Rows from block 5 of the encoder, named by matrix and row number. Rows with one number belong to one neuron. Each number is 128 + 32 x the weight over the matrix's rms, rounded and kept within 0 to 255. All counts start at 0.
# fc1: MLP up (encoder.blocks.5.mlp.fc1.weight, 640x320), inputs 36-71
# fc2: MLP down (encoder.blocks.5.mlp.fc2.weight, 320x640, transposed), outputs 36-71
fc1.270 [134 132 123 102 105 144 165 119  97 162 127 174 180 189 143 116 136 179  80 127 160 140 143 177 104 176 111 143 128 107 163 101  98 127 158 123]
fc2.270 [ 94 158 124 134 153  77 131 150 102 158 162 128 118 149 124 128 132 132 122 173 163 140 148 133 138 151 152 120 118 139 155 159 100  98 161 138]
fc1.271 [147  90 135  70 141  87 105 131 122 182  63  81 124 143 233 149 155  70 110 134 141 132  82 171  97 170 100 120 119 125 145 138 104 100 174 165]
fc2.271 [137 135 116 122  86  75  92 153 126 191 160 113 113 120  52 162 144 126 166 115 127 140 105 131 159 188  98 159 152 113 102 125 165 131 153 102]
fc1.272 [126  92 123 150 140 135 161 131 155 110  69 109 112 127 161 128 117 138 117 115 141 108  94 146 150 109 108 127 130 134 137 160  84 133 167 132]
fc2.272 [124 127 147 138  91 108  92 119  95 127 153 147 104 129  95 102 183 159 105 112 120 127  93 165 130 117 106 116 134 136 117 136 135 151 102 162]
fc1.273 [128 145 172 157 123 144  99 132 148 185  43 157  53 117 105  92 135  87 187 133 150 125 112 205  91 155 101 122 148 157 100 135 180  48 104 112]
fc2.273 [130 109 127 122 100 162 151 126 127 173 130  82 177 112 143 133  97 168  89 151  95 134 183 149 125 179 108 176 120 101 176  88 110 125 156 106]
fc1.274 [122  42 163 144 163 127  73 126 137 109 111 127 170  69 177  86 173 162 185 153 155 169 138 143 139 158 164 133  83  99 129  78 198 126 130 115]
fc2.274 [111 129 109 159 137 124 104 121 158 149 128 137 113 187 111 114 109 131 141 114 131 163 108  68 136  45 120  68  79 144 111 104 208  90 153 178]
fc1.275 [122 104 179 106 103 118 169  97 123 119 101 154 128 103  76 138  89 108 128 130 128  89  87 146 108 115 140 132 109 136 118 125 189 184 154 158]
fc2.275 [118 151 135 168 129  98 116 185 143  94 130 118 143 165 195  72 160 131  98  89  77 121  92 150 132 156 157 145 110 117 114 161 134 123 114 151]
fc1.276 [101 154 155 130 118 135  92  87 144 130 130 106  99 140 146 140 137  81 152 216 134 106 155 130 140 126 115 137 169 152  59 135  79 138 158 113]
fc2.276 [138 103 136 163 124 148 145  93 122 130  84  97 147 139 124 148 117 131 142 129 116 122 138 108 103 140 129 148 117 127 185 100 143 112 144 128]
fc1.277 [131 117 110 134 152 108 145 126 108 199  38  55 120 153 206 162 151 148 126 157 125 104  62 181 116 198  60 114 109  90 172 152 108 108 125 108]
fc2.277 [144  69 100  83 190 120 144 109 127 112 181  98 149 138 146 154 161 152 116 155 144 170 104 101 102 111 155 123 171 157  91 115 197 128 112 174]
fc1.278 [156 134 109 157 131 137  97   0 122 133 100  82 113 138  99 179 136 146 115 191  83 134  73 145 154 120 153 100 194 117 137 177 112 136 103 132]
fc2.278 [152 139 128  57 178 111 119 156 119 101 124 112 129 112 198 135 122 130 113 156 137 142  64 162 137 142 144 140 135 166 116 127 144 132 150 168]
fc1.279 [118 109 141  89 107 101 107  91 114 107 141 118  93  86  81 117 145 134 154 120 155 121 111 123 113 159 151 156 124  85 132  99 152 163 126 152]
fc2.279 [124 157 156 144 224 128  70 197  65  39 172  85  68 191 107 139 143 134 129 149 134 118  70 112 119 132 156 138 137 145 109 119 177 170 105 130]
fc1.280 [ 93 118 102 153 119 101 114 192  72 150 150 199  60 120 134 107 157  99 123  91 138 152 178 174 139 143 113 114 159 110 148 137 123 155 129 141]
fc2.280 [116 124 163  92 104 131 141 115 138 180 116 148 177 110 119 146 154 127 147 156 121 106 157 132  90 137 155 101 107 110 122 106 150 106 104 110]
fc1.281 [160  93 132 165 153  76 124  74 139 159 100 113 137 111  81 179 183 105 125 168 117 129 115 144 119 116 157 111  92 113 130 131 155 130 166 116]
fc2.281 [168 129 134 136 144 104 127  86 132 142 118 149 143 142 188 111 154 130 135 132 141  91 186 122 123 102 127 135 161 139 121 102 188 134 105 111]
fc1.282 [143 173 131 162 115 116 144 125 122 128 169 149 117 160  90 131 116 133 150 141 112 122  87 137 137 124 124 120 143 112 159 137 187 158 148 105]
fc2.282 [ 99 115 126 123 129 137 128 127 135 151 139 123 102 131 168 135 139 196 126 113 158 125 155 151  92 166 144 121 156 164  78 118 141 121 153 139]
fc1.283 [127 115 139 133  93  95 115 142 152 113  73 103 123 118 118 110 150 168 148 165 132 128 135 147 152 152 156 105 125 118 125 175 142 113 134 131]
fc2.283 [134 131 108 123 161  87 135 108 151 120 139 138 162 152  96 127  83 130 120 152 144 142 145 132 145 114 116 136 118  95 147 128 156 115 101 157]
fc1.284 [102 170 134 150 129 161 136 139 113 171 129 122  86 112 155 140 131 138 112 148 142 133 119 142 111 122 150 107 131 140 116 128 148 122 148 136]
fc2.284 [147 110 137 106 147 131 155  65 141 149 131 169 167 168 112  91 140 136  66 142 137 102 121 172 132 129 147 142 164 126 128 136 152 132 116 155]
fc1.285 [ 92 152  73 132 117 140 144 149 132 123  90 105 108 123 140 141 127 169 141 137 115 104 129 149 133 151 143  77 164  90 164 156 152  91 136 137]
fc2.285 [ 91 138 126 156  45  87  98 159 127 115 180 116 141 125  61 189 138 179 165 120 143 132 121 172 129 146 142 182  76 151 143 138 146 117 124 135]
fc1.286 [107 143 152 115 138 160 110 140 104 160  94 224 160 122 133 173 186  95 139 172 179  83 186 141 156 115  79 119  87 139 119 123 138 192 134 136]
fc2.286 [163 116 116 117 129 112 135 158 148 152 115 171 119 123  82 170 125 103 147 128 112 137 156  97 122 151  94 102 113 150 152 118 159 102 136 148]
fc1.287 [150 135 104 146 114 121  60 220 161 130 158 158 116  84 164  99 134 126  94  75 102 131 154 112 130 112 116 137 178 100 119  93 141  84 118 137]
fc2.287 [133 136 122  77 150  92 185  96 106 141 103 139 116 133 117  99 154 141 162 142 164 114 163 125 112 103 152 149 153 130 165  89 138 155 151 144]
fc1.288 [142  95 151 133 118 137 132 132 142  90 103 126 163 133 127  60 112 104  78 173 147  59 149  86  85 176 124 141 135  99  88 169 117 118 110 146]
fc2.288 [ 84 161 174 165 180 150  96 113  97  83 137 111 116  96 176 129 110  99 146 105 135 108  91 156 120 136 171 179 180 129 159  79 138 148 151  76]