{"encoder_arch": "convnext", "model": "image denoising autoencoder", "dataset": "photos of plants and fungi (iNaturalist)", "train_examples": 90422, "image_size": 64, "crop_scale_min": 0.5, "horizontal_flip": true, "rotation_deg": 5, "color_jitter": 0.1, "bottleneck": "denoising", "downsampling_factor": 8, "encoder_isotropic": true, "encoder_norm": "layernorm", "encoder_activation": "gelu", "encoder_mlp_ratio": 2, "encoder_inner_norm": false, "encoder_patch_size": [8, 8], "encoder_conv_stem": false, "encoder_layers": 6, "encoder_width": 320, "encoder_kernel_size": 3, "loss": "l1", "latent_channels": 8, "decoder_norm": "batchnorm", "decoder_activation": "silu", "decoder_widths": [64, 64, 128, 256], "decoder_blocks_per_level": 1, "decoder_block": "basic", "decoder_attention": false, "decoder_upsampling": "pixel_shuffle", "init": "torch_default", "residual_init": "scaled_by_depth", "optimizer": "muon", "muon_scale": "original", "lr": 0.016, "momentum": 0.95, "nesterov": true, "orthogonalizer": "newton_schulz_5", "adamw_lr_other_params": 0.00092, "steps": 9700, "batch_size": 128, "epochs": 13.7, "lr_schedule": "step", "warmup_steps": 1940, "weight_decay": 0.02, "adamw_weight_decay_other_params": 0.01}
Rows from block 2 of the decoder of a small image denoising autoencoder, named by matrix and row number. Rows with one number belong to one channel. Each number is 128 + 24 x the weight over its row's rms, rounded and kept within 0 to 255. All counts start at 0. Numbers have three digits each. After the name is the row's rms in percent of the matrix's.
After each channel's rows are labels from the 100 images, of 14976, where the channel reaches its highest value: "place" is the part of the image that holds the peak. Only what is clearly more common there than usual is listed. The data: photos of plants and fungi (iNaturalist). In brackets: how many of the 100, against the usual share in percent.
# convs0: first 3x3 conv (decoder.decb.0.0.convs.0.weight, 128x128x3x3, each kernel summed), inputs 0-63
# convs1: second 3x3 conv (decoder.decb.0.0.convs.1.weight, 128x128x3x3, transposed, each kernel summed), outputs 0-63

convs0.88 105:120116143138124137130140155062133122111120113127133114116131132157147077143156129139114135121136123154118123122067151155128095108128133146113112147126000124117120117135116162126106039130118110
convs1.88 079:100128107100119109171137114153113149119140124165102096100115111107111168166051140114144111123132110101145152148150110119115135176119115116116145094116147134113157144119142081138118129127143102
place: bottom right (28 vs 9.8)

convs0.86 156:128162140147055131152098131122135108140130116128135151127117128162063127161107126175114109166156139127104054123121115129153124120127105164097073063168105118064138145111116135120136117151143142
convs1.86 126:141137131095141162088107147118113114092162144138144148116147149134156144107168114122104146116090117122121203157109166122150130139138128107172110173106135144135101160166122158118108090105134132
place: top centre (31 vs 11.7)

convs0.46 102:128121143150133143109129135156136130137128127166113126000128132103102162146084128142123125123129115177104124150130178123121116132112097113116058143121117105129136153114137127119140124148127148
convs1.46 116:146127119132129111109104125120147134114166107113128126193139086183113078126138149117121125162136122089171146114155130099118143123133096111136158144141117103155126129157098130074153120093095151
place: centre (39 vs 14.1)

convs0.20 117:132125144100135131079128118105148136168135146169124099148132028118153093139128130146116119126126123051105058130181105106144135105128139135127135159130101132152156148144165156129165114140136117
convs1.20 100:126108127117146125160125111159106120098128117105149147107127176130132153142126112103143150142115137210131185128024136124086150105133119119135138126122113160144117105109117096145112149125093113
place: top left (62 vs 9.8)

convs0.127 106:132163156116146125084113125118134105128112148159097116116109110144092149104149123108096128113150105150107104142216163123139109118134115107120124163106089153129144113132074117065126136129132135
convs1.127 124:103109138102085110133157110123150111152120130142134126110118171123165108080134129130164094125115139091104147096032125122120150146145145128127152089144143126126122152092159147167129112114140117
place: centre (32 vs 14.1)

convs0.117 088:119126145128114103119138119093118121136081136139142132109126126137123111122165149156133184130139135151150122125111161148087114125205108138154147098118117134125107129112122143124092123093104153
convs1.117 107:118116125112156115134139144176157110101113127122138108174100120110160155163091145088121124140104123079110100157118124151137121103088146104099125127145165111118159119121133105130182127119140070
place: bottom right (26 vs 9.8)

convs0.63 096:150131143098150121150147139143091118123078125115125111121108126144134134120114117156147103089121147140116134127131128126055117121137127145086128116100129109152133126112135143147123117146098154
convs1.63 100:106097128167125128101122129091177132124188173141138118145127151101127143125154114133082142116146113112110122122132157144176133159150088125153161127127120142106116096118137117088137146133146077
place: top centre (30 vs 11.7)

convs0.5 097:140129109091101143149160109150106116111126137117144119143137120114148152111151114145150129114131125036143071133102121125132186084124144114132153113143150179143154100125128147132124124154129106
convs1.5 090:118085137140146110109104142074142132085131129128093099165152102110115083137116133114143116131155186195124149112163111099111110161152121158073087118122117100140119118141128077096130135086107128
place: top left (25 vs 9.8)

convs0.1 094:136153133106112113181125148125139108121144126170100133120136136118134163134185105115145123118127106164113126131148099122151138142102118107170124125144114108015145104104192096130135122120098134
convs1.1 107:089145121132110133101143130124087118128137153141168131138134141148115127100093120147135116121153122111132127122076159139111075146141146118098184111140148146149103115118064124166103126097147121
place: middle left (31 vs 11.7); bottom left (27 vs 9.8)

convs0.99 087:115112131095116121139100077182130125118120117145116168128133090172128126140094106128150148118129107123114096169180103127118135100126145139139135151073119121091107134113123141120103164147173150
convs1.99 097:150093108162194115119150122121100108131142122103122138134121158091131139126170121145138156124156125151151135091053112154155130150130114129127141128148130114152152139164125124138148107141113137
place: top right (35 vs 9.8)

convs0.78 119:095122124155129131125134124150166117117187118146120107133149125139138110133149143177176104140146131124141115132112148131121097124083135120148131115151144117146113130154119130122090115153101114
convs1.78 114:186152107120165159117150141091109152134088136131132144129114148113099129112122122135136146093080120139076138130148105100110152133142114135117094116099103118121152134104131150091161147123121141
place: top right (30 vs 9.8)

convs0.38 082:069139115122138118149145128114131102096121115131133136135113129130117170094104138128101135111146144125120131079166126139143167131130145149113108095119078141134110127098133124152055108088118122
convs1.38 072:107113162163087130121115117120150171165142107140145087131159141118136131124134097126154143149128114150163144171133121116132128156133124127154124160159103124134133149136065132111159136114106151
place: bottom right (38 vs 9.8)

convs0.26 108:163150121130119103119147148110104103122098146108117134107110137107111146142122000151113107121119120144133135109125126119119133112213128122118136104128098136122135129127142132140159130141163131
convs1.26 064:131156129157160155162114120108139147111162117136096142117131118153118095097115174141091123142161191126139095129138100133109108168065121122123108154083141118171096130137130128125096129125097183
place: top right (30 vs 9.8)

convs0.77 081:137136122148156120129163141093116147135123124140143082142109125128134083122229114138164101124146122131121131128118162140138082104120152141120149109136042115106119125131137221132132037131132105
convs1.77 106:089112134105148155135160115116119128117176129146107150128155149113136120156077130174097184123103130140121133061100122108090126188132129161104117073119128114145156149150130093127101170117135109
place: top right (29 vs 9.8)

convs0.16 106:151125142000106141114140113121107125123133124152133084165131102098157124148101133131114123094149157143130128133108135150135163105148151129132151087135135139132124113141138125140141128140164105
convs1.16 104:117118113180129136121148082107146117163115128119126140140107145147134170106154106131150144151086092059112098155125110125110051140111104119144128128148114143156138132135145126133101142133108128
place: centre (34 vs 14.1)

convs0.34 083:140132121107071111135090125162140132141140110111142126126154109101109141117102124120119125144125115118149132132120109099108126105151138108148143106128238126090114133124110084098127187137111153
convs1.34 096:124128143136179121157172144173135121140115099139110143118107126129110152131134121137135127123129147124102121183138161169133111137147135093118120132128132171154094104157108064159105107128145155
place: top right (27 vs 9.8)

convs0.49 061:139139127091116115123117124113106108131093130121153119116101135089120100141121101210136092147108113101132128121110130140102127129162147146128135044131095119141128112102133138108118118132140111
convs1.49 083:126118122138165146152140146157102148149137135139091124112160151145160134115138098089127193180154128122119109134118164140138157082109109101136091169141112126116141145154095146159114126148110158
place: top right (26 vs 9.8)