From a checkpoint of a small image denoising autoencoder.
Training: muon at rate 0.016, 9700 steps, batches of 128.
Rows from block 3 of the encoder of a small image denoising autoencoder, named by matrix and row number. Rows with one number belong to one neuron. Each number is 500 + 40 x the weight over its row's rms, rounded and kept within 0 to 999. All counts start at 0. Numbers have three digits each.
After each neuron's rows are labels from the 100 images, of 14976, where the neuron reaches its highest value: "strongest on" is what is common among them. Only what is clearly more common there than usual is listed. The data: photos of plants and fungi (iNaturalist). In brackets: how many of the 100, against the usual share in percent.
# fc1: MLP up (encoder.blocks.3.mlp.fc1.weight, 640x320), inputs 214-319
# fc2: MLP down (encoder.blocks.3.mlp.fc2.weight, 320x640, transposed), outputs 214-319

fc1.157:590468484471474499435480456517507460441421467492461531503544454526508537531476523445531398557437525499495441441474461511492559515553490453516508505457444527536497520527525450533504523482543460520506500519504480511513473467492474511475497500491571461505489538489436509491480514509532523494594498506522487487537450451454
fc2.157:487486452519545465526527518482533456512475505553481496497495503451485508507493465450541528498469523416538443490468441488517448460472488520550562461508475499512529436488520483528526478421587520480518475479529535536543521519532512474454447556482504469475523507487512512487511536506464473532505482459502548504538518491432
strongest on: order Asterales (30 vs 11.2); family: Asteraceae (30 vs 10.9)

fc1.70:473511497502545562474507465517472432470448503487466536473438471485539454496450504458495513577504536509569550480527494525567463507501450558511481483493487477565480574489485446527481545465491524507504512471547505496436549503539465498535518502522481497479409504434467488536473449518550503509495470492520465388491472444501
fc2.70:439488541532532523474464520482472483512474424474537545532465547514477480497499386529456541546412585469557444546434477496553478479532468518535383512541555421463482527500447467547484523564460502474463496522533512565473511462512487493494530544467490536531557413528491463512453580518479542522489487546479525424479398499484
strongest on: order Asterales (32 vs 11.2); family: Asteraceae (32 vs 10.9)

fc1.136:507538537471471498485547497490489442515580457529524528450506551505449509478442455465542525546574492448508428466501504555517533467519524447603478537463509476550473592515475500526599522554504494469473480527572486455506501487566515512524498471464515487470437415520527441414447452470487508487471510425524490479486459497577
fc2.136:529540502515482473581520521484548545571484451471487525476464509479436541542480534394492498470368471495531451613468538472566559439556495528548437529479497465517584567535581535469549534497482497519540503560525468555465424407466507506470446581468500538496501462516539561479481529477510458479512475559506494479470427439530
strongest on: order Asterales (27 vs 11.2); family: Asteraceae (27 vs 10.9)

fc1.197:468493505500452518432542498470507502516544465500508484458508492478503499468476529502526559523457504502549510500494525468514508436472548381518562495523512463526468532535491463583516445503619599518480525461409482481562457549434532537547457422475539538475476518510515481471400485545363475478438450549510571490534576454531
fc2.197:471535533464499573448508586465485539606465548531517480520497447550510524451456525444504484469477475575498486522595445477493482535489493548535454591532525450515457515532487523552457456526473591556528531465558441482488521370541534498483508450515516501512509579516521495488511430556489509529497464547525562447442471528388
strongest on: order Asterales (31 vs 11.2); family: Asteraceae (31 vs 10.9)

fc1.119:473486500458537413542527479499458480486433506547528494512529528487408468544487449438495511471428503463547461484455519508498440461522511483519421459534525482485510479460546544494474487506540492482446582510519511521526508539584542483489494508445476558504471513486529473499507446437518526471463523512540559552470484541465
fc2.119:492497454532538541492394479450470518514482499478549494575504479490489513488523505581537479504523440466495506467535504508438490491543477520563530537487541488511502502514565424573502554462523504526494474501531506539448539557501445505512420498476477453455459492474502475567509536496486569510518533538512531504466529516496
strongest on: order Asterales (32 vs 11.2); family: Asteraceae (32 vs 10.9)

fc1.298:517576502454519466519487504560451468489502496522553469469571411535444475451524458572501564563566511560497527502567532517473491463475452448539519496494502443536501504471520493450414571477517492524474511419458511517604485495485453437554449453546475525472452494444388496478470442496499591542548547488451512495511485536545
fc2.298:497560454463501514505534548499458534551498552548491470411449538503495521469501497469451520521382528540462534570520476545467543542438473535446399535464467530521515532438492468452481475562516420477558481525461521510477471398498471535458571510470519433500476465506527478469499506528550486554524487545475430478500467485541
strongest on: text has "common" (29 vs 6.3)

fc1.160:479521473606571415464558497448504431561507529494455470462555555499439472483532441519488521470449500499563424568486539488449454481491545504459468509565433468421488427550475547527515482580457487454433514531509456514484511498567501528484497485484520477478528474538490473592515517546471443466456521492513535482505487494565
fc2.160:480465466521512499421561511546472488589522454512499486532532488483443475505511466540497500486503546523476521431444505482525545535512485531517429461551468425490512502484539541529507512488537549510435553482540499487490603487547418455500459458469522503502485557536535565538539542469481449536581471528508554535539492427472
strongest on: order Asterales (30 vs 11.2); family: Asteraceae (30 vs 10.9)

fc1.90:478566498470466432500486435472475480484446518546540436507527568471529475521457438561532516565520438497483531463523490468507462495450441510523523498524446548524590461464495553446481464465556531453410508496533474489495554494519571546529594534478524470510463409461465510521495459482505495508528458411503475469489549475514
fc2.90:530538480520510526525447523455481524539525511570501460606510540482506508523508436552459491495508526470509526519573511459475468493526460471520531427537504441374472474506481456442468522448537500499522511497507472540498465522484476519553500552523461526553516491532493457478487460554486576498503522503473497533478446552537
strongest on: family: Asteraceae (29 vs 10.9); order: Asterales (29 vs 11.2); order Ranunculales (25 vs 4.1)

fc1.85:500517461493528408498498457500501434483527508515477426523467474444452472550488477470574497517525548543445468530471519563482516457516455508467495505518527518510600481563490512490448524473499468508494545450495435515493438529517516505529522542505378522415461469467429495567525483481493432532461602535503496476546599473468
fc2.85:533463503504516533450464426507483499543413465519534544585515486483493462506428483549519489464534478478511481373476482464527445484545502521578508448506490508510470518443434506519504525498563485499368513580519545480471509563451463457458453468473472515482461575489473484556542503490487507506525497517501603520504484510441
strongest on: text has "common" (25 vs 6.3)

fc1.209:509467521544523447454464440527440447514518522520521520496556556593404472569498442487527515520501449396527458586478472482482465469510525479577494497500493505487485476504523534506502531542514531506451519453504511433567480529523516527549538450527499575516529504512492531484532533469532479512472523526518506554448560484536
fc2.209:514461428457610481479406502476413500503527509470451500504490480394425489493457528550466489510427479489461467451488490450541432505484538510550591500490488512467507506448555503462483538522490489537490565574459504525501563519479490499494457421512551485551454519457514551562475493542498433503517557494454574527508431479507
strongest on: order Asterales (33 vs 11.2); family: Asteraceae (33 vs 10.9)

fc1.78:466424504496518443440554553463476423514481521462520493445522538463376425475491501454505547498492501484546481500485447543489485524514522513536528508483512444482449515463467493542540477452628521458510571525520539540489415510555428553538509482524516495491498411433508457441482486547422436462512557442471529526527489513457
fc2.78:516506511503501502514457499528427457566470522544482562531461551488422458506423523503507500450452441459523508501511479468525517490496499529578500465526513510508559487520579422526540507433508505485498540538511551511544457532536551415486526505453470541494499526424489523501499517531548474501514541553517618512561492517523
strongest on: order Asterales (33 vs 11.2); family: Asteraceae (33 vs 10.9)